config.yaml
eps: 1e-08
steps: 14600
batch_size: 256
Rows from block 8, named by matrix and row number. Each number is 128 + 24 x the weight over the matrix's rms, rounded and kept within 0 to 255. All counts start at 0. Numbers have three digits each.
# convs0: first 3x3 conv (model.decb.0.0.convs.0.weight, 64x128x3x3), inputs 121-127, a 3x3 kernel for each
convs0.0:135155139138138149146137124100107083112094127118097152128135101133145153143095089119111094147146172181149139130123074149146116146105069121109108114103113098086101181126136158136155133148194
convs0.1:123122131134138140141131128098115097112105084119082130120111100146120109113123108162141102138134125120120123133143133151146129142137140121127137130134145127133144108105101106105113102103102
convs0.2:164158125138138110117120106107087125126113146126113118136145156129126138132119120074089147095102157136150171142120124119102103093072080108126130108122133097112122151126121143122122153137127
convs0.3:145138137118143119126135146111134131148104147108164133140153147102039075120108109136165131125151174150107161126140173136136144094117095160183163131152136097103106156144139134157163131157172
convs0.4:115087127123122109118139115135157129116127130132135127091147119108151131115108100116100113081102108097144127121156182083069093099068097119133130126136148114110135145109087126157128119198149
convs0.5:102112125117124132129127132101100127119116157131133167165173168190180167135132136118144140122133139124150150137164154097118117124147116138111128092067066092056062127126111131124122150138140
convs0.6:141122116146140135165159146119125156137088122135102100146129127104088123163144126122099144117097115118094135133132102132103110125124135074062065137141156154157168112115110126127123133120125
convs0.7:086136105154131152151151153135119101120128110109114113124100116140163109119114098131143137121090110101113171116126154120128102141141083122116109110119104107126148151118136120115174123115162
convs0.8:128125119131138128149153152140152138127127156125134179118117109128096112132141116075082087092091085113075083124101077138125104148157142125123099134131131153156153140120180134134176111118135
convs0.9:132164123141157140108134127139150122155163131152117107142153124116128158138080124178124119211164112141098113122130161124117150173145174123133176030089126029091129071119146086119129161125113
convs0.10:105108107098144117071140139149124141158118179145114108134140157124116146162157114101120110130204155106125052133138132120079076139155101142121151107082113084038072146110074116133080117111083
convs0.11:125137158138128137139133143088107064123131128116105093142124131128139147141085108157128141104137131105132135123130152134135149135143132101114117111121115094107107152142156160154150133129138
convs0.12:160153132164129110153098086084083054135044105118092145127140151132091085151130136125128117126131115154176156133116088120093147112132157135152118119141122115109111152159137141149118109120113
convs0.13:134115103146132114142127118150061162098092211091128193096130185108097129156109112133121136093096121091130128137148123102102102128127135123127105088086082078080106118105086133141121123129116
convs0.14:172136156161113143160136144070115086103100106111078126108098089076137104142098105129114184117112153118124146133123085120086088099079097140146129159159154162169156182175133178143134203139173
convs0.15:139115100143114092128090083158119149118150165110168180063126172069105138116095135118106107115100115099105097135095105132130135145136147153122119141110111138111123106125099094126099081110121
convs0.16:107130137119153140120135108127134124167152127166158145153147139143126131140121110129153135128132122145109077177145129137094102115093118154166174141151162089103128089099114108108090066102075
convs0.17:137162145152170173112126145093098125118111112117085093120133122073095101085097081143152169112134152151117130137108135150079071178094086101117147114116120133130128127160160150175164137159144
convs0.18:102108157081057111084097105136143126163130108146109115143109107129139116093116086097133129092160113097157144171150122130102103134110090108124144110146152106135149147099134140101125073101147
convs0.19:125153108111116089120147138109091125099131146145118165169103165120114157131116127109138140153122082114090116094090085135135135135115109138138139115144172119147178075107157117116147115130117
convs0.20:128117129136111101149123081137120131155089123153047092168140085102146136165103083104081101132124084096122108149169171090093156047067108140153128133134100086093076137136115143145152159130158
convs0.21:121114139110121152113113147139134116142116119132108120104114101108107099107110096130155160126133123139123115149130104158147127155150143132132128133135136124127131168166151152154138120123116
convs0.22:126128121123123127127125127174111147138084154104138150089085103133111109141147143105108093118130102119122106158156157117147166072117120148142136147141131140146139150143110160141123151123117
convs0.23:127116108122116111116120123112122102082095108079108122132162183116115157160132135151155155109137155099149151110109131102111128103100106100094094104091089104101090110124118113125144110119126
convs0.24:127133140092122144112130143128132121162125125151118127130145117125127109115109099125137130137147126155138105136128120155139127162150147132139140138135134132139136125113133131117120120122104
convs0.25:117144131136148181116110148125141139084163138114150158134120137137135120132119147154133101114120126131149133135094114127131115175152144101101129087103140089101136053086118096096123129129125
convs0.26:148126130165131123151132136112128139100118149117107119113122163113099108159103086117129138134139152146145147135152182109120159096093102127124098103099069088078057151177162135173153150169163
convs0.27:124162128164152088122112123098086088093134104071108085116107075073120110103113107146105109136099104160146104119105083103097100143130132098079095079074110098108111117126166116123149210148123
convs0.28:129141125126138137133138137119089130080112124118138115185160112161170144095137154100101127117129156151172185116129151114124132142126120099099117093093116094096120119105094143113107165142149
convs0.29:133145132138122128173132138099065107115156062202189056118145124086173133094125128126107110117128066142209058163133081102114127041115173132116140112131157115148158148112123130105109147097121
convs0.30:130133112117139148173138116157116131091118132132148133158159166149113128123136141128119110147126114138112103137072109085053098058073116136135120126146130121139142073112116087109106082102111
convs0.31:155116100166105090101140122078120116064112118137180124151133129150126163122121072212121143124115127083090117083081048154125165124128116120105134129143136165160138077126191125105116106145135
convs0.32:107142098130165115087153128091098128126125140143149104066101100097079087098121085145141101100094143118071130123136134159159145150157102106111132124133152151142132122113139117143146084188154
convs0.33:080082135067103135090119140131130063174026092108024100141158147124107105125117126121113122119103089126096091176141109143129104147154142128138132125134129115114126132134148113126129096121131
convs0.34:136095137161161134063096111116179173146138143151145143140139152170076158132153163175145163059126135112118106096140141153127111143138100100113154129131128125145129083133175097115098138092123
convs0.35:155149124140144131142158122116110095119156128111180086121154124107116117102132131145158130137156150121115153126092123146127142142110138133127142141149163145136147128127093105150104096173161
convs0.36:152158138138147136157161149159110073130064087078051119137127130125065125159116138115097118157146116129100104142141120161146120149137112131159110140149104132136110105083156104081152138118177
convs0.37:140135127134148123153150112133136127164169156172169158098135164090123150116116145147151132139121109133136138148129113162119117156156155108104111097102109106102115141135123129138139110142142
convs0.38:103127125112127121088105115118107105185093145142087089110139124104092111119084035107103104135143139148121135135134163160139146150134131124134127117141147106122127120135157085132185141157140
convs0.39:137160158147154135136136142143138129134129118122136169113124110084162143094118198114129163063105166061140177132134120126124143081041058163138146103093122093091129127137124139155131123156155
convs0.40:143137150097068146166141151133126068107121131142164172083126131167169080152143139143150146199101140172135115139095071153127077112130090128121125128130124108123116201106140167078065166098124
convs0.41:133131102123124110132156143106048018106089079125142060056136161044131184105063139130132116141176154096103095157165186117091120108077064143127132088078109049065123139141151114162134128159100
convs0.42:117132109130155130140153136157135178195112180184105133154082136171113154157142103132163117148164141132111128147116162135139171120143130123123109131136108120124103092103099086086116098043110
convs0.43:064069106102102129158177183127149104138147160183137099131134156152140142161154115082104122117140133128152140155114051121094102142147103124113105132120094107103077109079126128120145184178197
convs0.44:117129151112124144116116144144141141146125136116101129101110091101106101129122107134132155126137145121113121143123084160133111165158137135128136132133133134126120151153145115128120080091086
convs0.45:138132111135118110120106109108122130079121154085118131132169188125138157150142137096096097115118118132151151129118096123108091108104092109120111102101101088094102129125133163156157189171140
convs0.46:106104081145113119144124125145114145127114160116136146121095113130110095131156125143132123136129126139126143132123109132130129178183164119101082104104089095109115144122129151129115149136112
convs0.47:176134126162112115149109124084141165083134151127130123126119114134128085107132126083080167119100150165140140107091108109113142100129161139144133144158153150166144098096144104101128116108103
convs0.48:151110124100091105136098099144120153113137158102103165119132160131119153133124148137139121096106126085115147093049074110082097086070094101104107114141155116140153156150141161147145121141144
convs0.49:120139104115126103113121136187147204082158134067091120129154137154107059152085047060072136083068109087077136139162182099165122112122140119118120127113104109102119117117122104135147125110114
convs0.50:143127154172109129165142163125104109125124108122102096112118127101102102115101083149118157201189122105159089148131105109088136136094143168138144137109110114116156106128142112117130182150098
convs0.51:107131135107094132119100092125162120169119151110099166084094114129132163127080151148121150128139176047086121149168182157125096129093093137136187054001057137106132098074113148092127132102126
convs0.52:111141169123087135149101171123119147135124129113112122129119121127154148116126187124130113112117174113144181108134131128190180111103121131120115128123107128114085179098094161091108122106172
convs0.53:094085128117096103152118104147137118151165128147153160133138135160148143137118125099099132121141134110104102123113132144147133118121134110094087163145114173157114100129141120124128137101093
convs0.54:101088091134121102146152120141171136128170117135127126124129162122093092112126104129066129141136132085128134068123145079098133085132170092108122120139144149147112059098143074112132087125104
convs0.55:116117141139161143130132144082119167058119144078106123009061090115008088145087071157118134073122143152127126076108158139174152168166109139039096112030074113089104174180103164157187134099148
convs0.56:153137090099099092155133107070109122097107052117135177102151174099101093093125101123141145083098128169117087158150151144117077117116136133128095152131054168137066144143127140117072098103122
convs0.57:146134081158126095133110088088081114081100147102131124090144143101103115127103097104112115089114128123156152126140147125129142092087087118113122124129136122140130131095101154142129155155136
convs0.58:124104117145139159145135148134136122156164138153165128094125134129143123131154160128132132108118118119133141147138123149159143136156152093099109100118133103115130129114109141142130139144147
convs0.59:122165096129131124147105123115112121142104152122125131117099130097091120089091082168161128090108151134095170155146128110133115093150140142145142098108119101094077142161200144097151165097144
convs0.60:141118142106083115117113092097142135095131110104093120154151145184115128164145119104133107142167137103173114137152139077102136061043127132139134123124147090074112083127114151120107162134120
convs0.61:155141108150150102103093130146120143089079133093132111098075096126027122091098115149172078034114164254153163127128136131136093128146096103100139105123130109140105135169114131139125147170134
convs0.62:126158153144165161133158154105107108117111117133105100137126133137152153145142146131133142144148156155146133131138157148132139167142123116069095054009046110061100137128127122125130132142141
convs0.63:125143116130125116151137106103139158173092128151108133086101097066156110132164105103105046112140100126135118123101108125164183100132085113127112144114093131098115166055082168084101110093094