From a checkpoint of a small image inpainting model: 61751 training examples.
Rows from block 11 of a small image inpainting model, named by matrix and row number. Rows with one number belong to one channel. Each number is 128 + 24 x the weight over its row's rms, rounded and kept within 0 to 255. All counts start at 0. Numbers have three digits each.
After each channel's rows are labels from the 100 images, of 14848, where the channel reaches its highest value: "patch colour" is the nearest of a few named colours to the mean colour under the peak. Only what is clearly more common there than usual is listed. The data: crops of objects in photos (Visual Genome).
# convs0: first 3x3 conv (model.decb.1.0.convs.0.weight, 64x128x3x3, each kernel summed), inputs 0-127
# convs1: second 3x3 conv (model.decb.1.0.convs.1.weight, 64x64x3x3, transposed, each kernel summed), outputs 0-63

convs0.0:049105156129145131119021050122149149112125160113160140133113124146129154145087112108111110165100142135103094138135089159114117145137114116125090159110085080121151101107124130126167152111135112131124134129092124140127133114084137114142133103138140139122169135131094146133125116147121114135130116097123154117139135160104121140118145100142097162147129124127077136136102129121126109123116
convs1.0:078143142127127148097107117125098138144062112136142150139115128149090100143127151077126099113097138119144114086171129110129105144118167083120138136124143069139119151129139083111120111143110139
patch colour: black

convs0.46:156114136132143144131138103066146117119139118112148092135152121150131133117121128132132121123138146121132091123109107122138134156039126142101137037180138113140137145108126114141141103159129126136124152160127104079115071133135121128108116108114151125100136153147089107116141150104157137115089085122099131148119099120109110117146106093055119126120132133151077097133112090136108126141120
convs1.46:109100141110148095135116106149170128128109118092133127111144116136104116100138147084124099125147150109129091110104110129111115161088118115093152101088130153126162115038132143127099098114130115
patch colour: black

convs0.53:151157124138129181119126143145112116125121133125159124162131128093140136147117168129088146126130082123134127138133149130133150138141137125130133127124147113106124143117130130130116113129129165103089086173151150146134143150137130133107118113119104146138116138138168181098139142146104137117123087170108040063099135091165129191093116129148089138106128145082172156095151123135128127179131
convs1.53:130133144138142076128149136106121112138148129108130144168095134120133143102138150105075144127152117082129115110131118128182141050119136127145094094125136174140072116098127130131104117116145118
patch colour: cyan

convs0.48:151126138131146131107180123059140144142141126150131125131145166115160121056137129130112134161149134129159132123152121134170132142105130144135126138147157122190159098130135140138167142143125103171156136140147131115156127118143141108113155151154122160154112067139096150139136140127112130147109131186107055098119130117115103109145116122158151170084134124140130162078124109157129117147105
convs1.48:123108130118104121128112154164121108117117120085118116150122126142115127115137135098095133145149154127116094083110115109129121105123116090093111135092156136129121104046106135122043103128120138
patch colour: black

convs0.44:124147120120122123151148125155108117119110087124098123122110134112137113156121104143132151125133033141127137130152138124129125138128158135156135127141125141128136189135131147140117144136141124136165153078156165142150137122145055120119091108085137121106092137115127154096119146136116096151153127090083178121085123140164128127033105157122145119126115106114108097146128106150112127120136
convs1.44:148109117124139104127160125114113105141071170151098130111132131098120119145154072117108120124133132115155105121130151125166146046170136125130124120116133149151064125152139141121154131096141132
patch colour: white

convs0.51:149109135124098096126132178113157118131141096159162105134155135085148138093115123102153078088115104126134095132144121130127089133050098125141097095097073125183114115106154123112125120119095092118097124131129108139113134156142123125111122151100151118127100151130102118089114089116197137103117155126147144110141128051134138120134115135101120149138144119123134119128104101141122154108126
convs1.51:163068135095147113133124140135159056103160115122070120092179125142120124119086143129136120100145153139079131119117140128157141120111109129153132088115121156147131110126123122167129130108125116
patch colour: cyan; green

convs0.36:111103126137098130119058102111174137131128093149111125132132106108095087092091116103101075087086090168117149141147094128137129117045090123154129129119088103149118119114130105110118142116112070106137150121167140140132134136108129102148140122118123142080096108130108144147152109079105102154149109129133120106131144116121124115107110122142105127171157131098111117116130121141147091138147
convs1.36:095158124095089166117115141093080145133142128128156148107071123145143154133105135151092131108132075159123139130173138143146143065124153153157128102128114134128125133112162115132092100122137122
patch colour: red

convs0.57:114135117125101136130121101112122119135113161129128120104088106116135111097109124116131099090110126121136125122109121112122104121078121119152131141112094112106092119100127126117120088111112133037187099112101120117170144136104076120158166137130164134141163160135097122112124140125131150138140140052142096123143176110154119058119089155156140135138123122104142117097136111139155099146106
convs1.57:131086117139132103127113115133147101127053139135125111123115135118133109130131025148144118124118141107122117138142115137137156099166124121132107064108146126159124139128133148122088131135101105
patch colour: white

convs0.41:164125139143131136133139132127122131136144102142130122119144136112135120138142120122144133111134074131142138119132124131137114142064142137126119132122124160178142153111108127122142152130133134082124136104151157118181148120045122167163128151120139126121113142164120158050126114151122100117119100130167147167116139111123153107087112177104092115171199146135126105150126118173158119078122
convs1.41:121118132133162060142151136137184101114124133158122142127144100115139091142111164115155108144115144094109147127084139146141128084108092109116157114142147144138099097140107119130143166081117091
patch colour: cyan

convs0.8:147094159175136131137027095122133159139150132137111123113128140150162103140108158128085098149120149137150130164102117142148111110126088110107099157136102077094131142127141105162136112157111094106111135141098134133148128080086126094130130156111155130133139114097104114110143131123153116151098127078139185106090149143102132125128134114108117132138128121105101105132136110165174122124150
convs1.8:078119114134100145132053131095125151126104094174128102148140147145135169086136099114137112093080140152135137114114136143122082147129149122121141128136133120141113153119158102087134145146090108
patch colour: cyan; white

convs0.5:123124145117165128129151132080157135115127139129149141141129153115128168103139125143138143128134159121121134137124131141159146140071143141113141110194153132111117134152137126136139145115141146074087129120098099069140045102118169120062118137107127127149152123148118119109153145106114131121099070111109178127134159132099132140148148141114109164112121132168079144123122094130084144102127
convs1.5:092118149127160124147137106125127139093148120137119113138146114153111128068062145105132112109141144095099112116113137166144122176107108128132127131150128104168160166086134164117116166115086120
patch colour: black

convs0.32:138115127139124141135123121107153135127123134141122096119137133126130115107120115127159124123139177124135088120114113111105117124169107135101128061143120137084117151106123142129117129134112118121109101125078061137127103111149140087073106173118117163164135134069135117193102144103141087068104118099112176117102108122102130114150132094145116131123130103133104100139068121119133096120167
convs1.32:125116156110096159104063118104123129145124139045128124115117128115124125118127090121109160143123146163120124136122126104120092139144145141150120142118134179135155147132149144101099064137138165
patch colour: black

convs0.15:124108135123139106105018170133110104134159125137176117129083139116087146142092113112099086040124133091111099135131126122104081129134129135111100132107105159103098139174096113153155141131131116131116106124124106085084112124110112120128117090133139145101112116146149115124134122114156145122130147088166151139113128149142122132131117145118126113158128116121109104144163118162133136112121
convs1.15:106139111110126137145104164126115123114163077132054146165132137068124132103114084127136129117096135132115143141142139130125080134141115139121145110123134117175125122115120157073153127155173129
patch colour: white

convs0.22:142104143121134130096095070117144125110121148088147114109130113140095115141124194115119101129111133131128149173109095130140151136130124121143115158136138129107132126129154090123126083143106150152113125125153150139121056094117132119107118105118102122179125135144095123115105128125134117131167101118075169161145119140150140125119221111155155113161098134133115101109123061125135133113109
convs1.22:119125116180133094155109127112141150098149152146121096106144109121144090102141169111118137160106131082131103152161121168130102152130156124126141101136128075142121126109178137134108187142119099
patch colour: red

convs0.12:172166132144130141117154116121129111137120114089168105146128108119114136137104122095110093121088125155124116126100105098118128133053131113133146096134128086127149155118169061126107108171129095179104129126095152137091114124180148104104166129121106155115117106112122115156127173122075135121116134106078172131127118131107131139118138123115139149085102134155079142126142123144093150126128
convs1.12:105132130106116171102113159107113133153145152132160136143099133125117140144112137095137136128134121181115149133119110105126118148153117111138114183117144116112155141175120136073156067160082169
patch colour: black

convs0.19:158080141118129086110113100126139116114154088101129112113157137134164094115146132084138064085117112150125123146122111142168102155084149144114125134140075122185135118112114075150162140135089089102120146151144124138076108119118129077120119145107152141121139112114109169131138106112164095118120157121136182155133140094111167123115123125114111133151151131124108110138115116122153107086133
convs1.19:133110156097083176091104145117155104154116119134131117131159129142144107139127147127123117117125135166085126103158147093159121101154119128140134171141128101161122129133171095121117061132111175
patch colour: yellow; orange

convs0.63:110109141114123102131125151131155111093136081129114108106160147111130103102159126126173106083148099165113139142130111130142119146160110127127117090135114164197133096111135110116108147122088049090104143140170141138118118153126094089096157110151145127096139100122177139168122112109093118110111156140126088138139127120096142120107110129127114069133174112140145092131134133103119122114146
convs1.63:151146150115094149126119136110122129135182138079163133120119122118135128119101170141111114143136121151115125139101138122189154059140090113117096105136133133143114102135130149136117066118161166
patch colour: orange