config.toml
model = "image inpainting model"
dataset = "crops of objects in photos (Visual Genome)"
train_examples = 61751
image_size = 40
crop_scale_min = 0.7
horizontal_flip = false
translate = 0.06
rotation_deg = 5
color_jitter = 0.1
task = "inpainting"
loss = "mse"
arch = "unet"
norm = "groupnorm"
activation = "silu"
weight_standardization = false
widths = [64, 64, 128]
blocks_per_level = 3
block = "basic"
attention = false
upsampling = "nearest_conv"
init = "kaiming_normal"
residual_init = "none"
optimizer = "nadamw"
lr = 0.0043
beta1 = 0.95
beta2 = 0.999
eps = 1e-08
grad_clip = 1.0
steps = 14600
batch_size = 256
epochs = 60.5
lr_schedule = "linear"
final_lr_fraction = 0.05
warmup_steps = 290
weight_decay = 0.05
Rows from block 2 of a small image inpainting model, named by matrix and row number. Rows with one number belong to one channel. Each number is 500 + 40 x the weight over its row's rms, rounded and kept within 0 to 999. All counts start at 0. Numbers have three digits each. After the name is the row's rms in percent of the matrix's.
After each channel's rows are labels from the 100 images, of 14848, where the channel reaches its highest value: "colour at peak" is the nearest of a few named colours to the mean colour under the peak. Only what is clearly more common there than usual is listed. The data: crops of objects in photos (Visual Genome). In brackets: how many of the 100.
# convs0: first 3x3 conv (model.enc.0.2.convs.0.weight, 64x64x3x3, each kernel summed), inputs 0-63
# convs1: second 3x3 conv (model.enc.0.2.convs.1.weight, 64x64x3x3, transposed, each kernel summed), outputs 0-63

convs0.61 085:466483472501462477482403554508455432399475529526502421485484542447516445487539491454474513537503437512502490522460517472429372505493476456492451513493489547478489479566495499483493461501543519
convs1.61 136:526494513505507447453578523522427551646523441486502493479585492591544508519429483528506503531471507446487524510457478500546523522487503458517469428529501461474462549502495510463540535480504478
colour at peak: cyan (33); blue (28)

convs0.23 102:546507503461517523482480482546447545473408467509481485521449523483496495469500533468476446505507455400457425531550456434475487482503459511492534546518498475443539478468445501404508477457413441
convs1.23 097:470456449514535489448532483526541527515476560542480533488530549575525514543489476501536525559443532533457575471430545531551496530507462462392508478478500585505468562565528453534521509517504527
colour at peak: black (72)

convs0.43 115:435454441510495516473480454496467515387501557527478444427538445508568476493523505473471520506456406456472476518490491468425420496487452524489427513496462502474452491534472473447522454509491520
convs1.43 127:487503493459519533506451474492506461502458509456552424510438530433349509530558547498518503459466523519528482521514543542559417485469545559472478522537501470493471551489532500469442482463525539
colour at peak: red (56)

convs0.54 085:508501457544538505436465482492467519460508446471427505480567525541534492521431484575440512547500525468535489400462563515476501459522450517453481558573527522439455508485426483486568496486499483
convs1.54 094:543511583499486542534447497509493521412524485566483492557460427464427467484547460469482580435472538579529585541542521478488485510519483518506526538471510488542561526461521486492466467514532549
colour at peak: orange (34)

convs0.59 093:598514487488492467480474458504489469354486486489465470437491455501464469473487511528504571504465513521416514504486460411501477561469477491450517526459532460462499481496402480516531502496521547
convs1.59 093:544477502518510536490518555513482535530478519527531545586478510461482575582467603502506476561498548491539481461503566563527502555516518553474480546581479523565442533488535496466489525544551468
colour at peak: black (70)

convs0.52 105:481498416543481506475422437516489487479466536492493497500506498481478469427531515477442522536500424423501511495475507448365478480459546452480485498494495456471461480500499473378517507523520545
convs1.52 122:429485513441442483528484532529456498517477441489435468481471442546499549525483449517503484434449582501475537505536472538536529560536395522536432464526461487448565529472546547496475486512517475
colour at peak: white (59); pink (25)

convs0.42 084:456444444484430508490511480489539466469532528499480533526473503487553433504559461516515535380434456464462478460467514518514482511464476436501495511485459532526473565431496493398494521576504457
convs1.42 084:520554513531518519531467527542451523454541453475474496469579469512400489496468495472545450479557468520493513573574489495522514552511491435504505445470521463572545469573427508557490560513539480
colour at peak: black (68)

convs0.30 134:396406468532456527516499409519507452498491480423473457486481461491502508490484499513486510477444468464460417541446408448499486469552440506493457451475517498509436479521538489466519524522459531
convs1.30 091:439607530498511548543528543450478422466516480579557521451437527538483505550545506530552530514536570540480473540483496554539542450491533566519495586517512518517540550514489493508498522509537515
colour at peak: white (83)

convs0.51 090:534527479482511431455466482500468505461479455448507525501519375472479485457476519478508447422486529504387492506570494480429526502537474517536523440485587539487511482523448515472448531495450507
convs1.51 105:548526540473500547548544519528527531497582536562480528509546596497511508527537578506490478553515504498533521523431514591537568509511536489458500577507511549552550516573534468466498500550530474
colour at peak: white (86)

convs0.36 151:487387511521455533486486472513484538472472523454459451562513551476529425535522478488478505518465469412547577512523506517476440547429514497506506477497495470509550449497474482390510517436451515
convs1.36 123:447576538476504553559518513450415453467482509544539524455544509481542576506480485490562489472468551486509414474445433477513517528535451480555446545456493523508500514516515440486503471441456442
colour at peak: black (71)

convs0.55 124:380497510478487544467449523519480426490474470516506446513556541462521436468513484485496508528468473440473571516509479521417475565455512456510472509479505443440568489475511498402511528446467484
convs1.55 105:585551519574455479461541438443496552492496544471538537541491502486536492519499514484497481547512419460582536494570572481513467472449575513494467450470405527541504499503469451481505480506470520
colour at peak: white (58); pink (27)

convs0.1 114:467430436505422511447479487495396438466482496446471458399506457487510454502527505475458469478467450504468442545445517428485506519440512494442483510495509543514509437469493454439487480475469507
convs1.1 131:501472487485450445504525453436536557549439497477469519415519458547473529452524495560536492495474420461502419551556478493494429487518565497482459481467466392488524476460538460472516515521484506
colour at peak: black (96)

convs0.50 114:444468495511437491497492507486394395470506540497412469502572497469469467464506555468505511491485443486448473527446436518489459463516464542469404511483481512535482464518517453469456522459459536
convs1.50 149:519514454508571472433490482551489529479506435514556462535419411560590493483504417517518495524513522561508534517579552470502482511476461447552473475492535486497485514494540567533507570522496516
colour at peak: grey (53)

convs0.18 119:556505439527480506464436476484452423383478519505452465531521468469498477428474480486468502504504504499483467537489465503467429461444396499511460494544513508425439469509480492450472541513456553
convs1.18 127:485480570526431417479530495459510549536492510475472530456486582479549413472490518513482528511430508468521522514445489477515455469506637552498518537507480443530529467479455495450518514511561506
colour at peak: black (41)

convs0.63 080:445467464496522509459552485479496481467453497509503449481512539538475474482520520479453497533410361483473524486515499518450409463560511485471469439568580454526464489489481506446514521463448483
convs1.63 082:474484476511487513588458553535483505461513525499516499562512604454486419454503521524425500470542566505512542499470423536544442536480460495556569514487461538477549449544462469466464486540510480
colour at peak: pink (26)

convs0.62 097:517491504409506478448516548497529492486518454453497456534533423520504468561467447552447476438454483484570555442489494502501550524512505452584491432467472418519482533522486531498547489486497416
convs1.62 081:482509513489391443527490502471466524516512460470500437477435540461540595472538488388536493549512534468481501487471466502501455506499540453508493462457557438431547490450471438504467485488537470
colour at peak: pink (30)

convs0.49 102:469516526570511478504467446521496526430508487510513500387451440577577461473454445468529498553417473477485536462490511480515504528512455491459544485525533501543412488499449492510497530532490581
convs1.49 100:542576534472524575426541536498545520504485490483546515566610538484406553514499571469480508498526509454502512541548556484486522518517514470478519519540522552501514530533611484533464512520500493
colour at peak: white (29)

convs0.35 128:483495417457505458445472476423424422433510539501492440500492511499498468508539497468431492475457494489467476549464488418541422418472474518494445454496506506444452527490467487480451451495468530
convs1.35 112:474519567545496539555479440549565534466466497411456537407524500448522466438432494514528458462562480499483454509470447501481528498505479474499552467472539417511532443521491469525534468453477540
colour at peak: white (34); pink (32)

convs0.39 112:426530408471527449477495492512498459480477531483516489488559466477573522560554440487545472480413523544433489483471561497417446524517402472510505498491492485508517559454501524440490467466515496
convs1.39 090:617480492475429498521467484555535470464517491548459498522555557441502455466485543527494524505517491545487507528443495514534525481425585526475520550634507507524538477527470496525489523541534529
colour at peak: pink (27)

convs0.60 073:569468450453499557475514572482479507474440524485544414501521558457518461475493515469486495496439524408468439557494508540446469509477529406510506521466524499465567572438489502452498529472496510
convs1.60 080:486502501488461503507450403536583494465425507465474532432441498560505505527543484585534523493543467577522461537564493482536468539502550519516514510513473517422481469467533480558494500532551570
colour at peak: black (55)

convs0.5 106:479440429460453518510486482465416488423446476447462414568515498447525501501557474469490426475428501421510466538484496491469455508493518504497462549485502462512511421486486484435531514524456536
convs1.5 132:509490520559520539471502531554519501518590547497514525496499616517559432492478511501514535551503538548478537465492558522541514554484454447490525474404562533523498587560447516523509531502523524
colour at peak: black (78)

convs0.6 100:538543459509475485485473477483489480444500516492506486521500467471521353532551458475437487563485483474501477470495555485502372472517476469476461460430516499502503495498417474467574546459515503
convs1.6 117:540468544458431501566505532497467474515506463549412486457506561478462564494490538524473497394480601479509498492427488554507518530495457609509503516566455468495512491505486533496486466523525493
colour at peak: pink (32)

convs0.44 079:534498486566507426473478487474482494470466513490550416556472441458509472522519452489432507534500524446454480494492460476536489472541484445496464469440497564511455584458441492430505469414455551
convs1.44 097:572486494451534501513547466441528521512579496531378538476551492496470451467502485536458487467540500474484496508540479508463575517557486592508493450485442483504560461558527473550559539484530492
colour at peak: white (51)

convs0.12 115:529483420540462497519475483521477450426441502528550476313480502482505478513520464494467439526449494498382501490461513464464536508476492517489482493476476504490464483483496474510475465527496477
convs1.12 120:535550508460498559456510569594509548501473484473528529624515419432492479546482523454484514535513475496555528523558496510501512456512511463544549576557515571509456532513538540494522518506498489
colour at peak: black (71)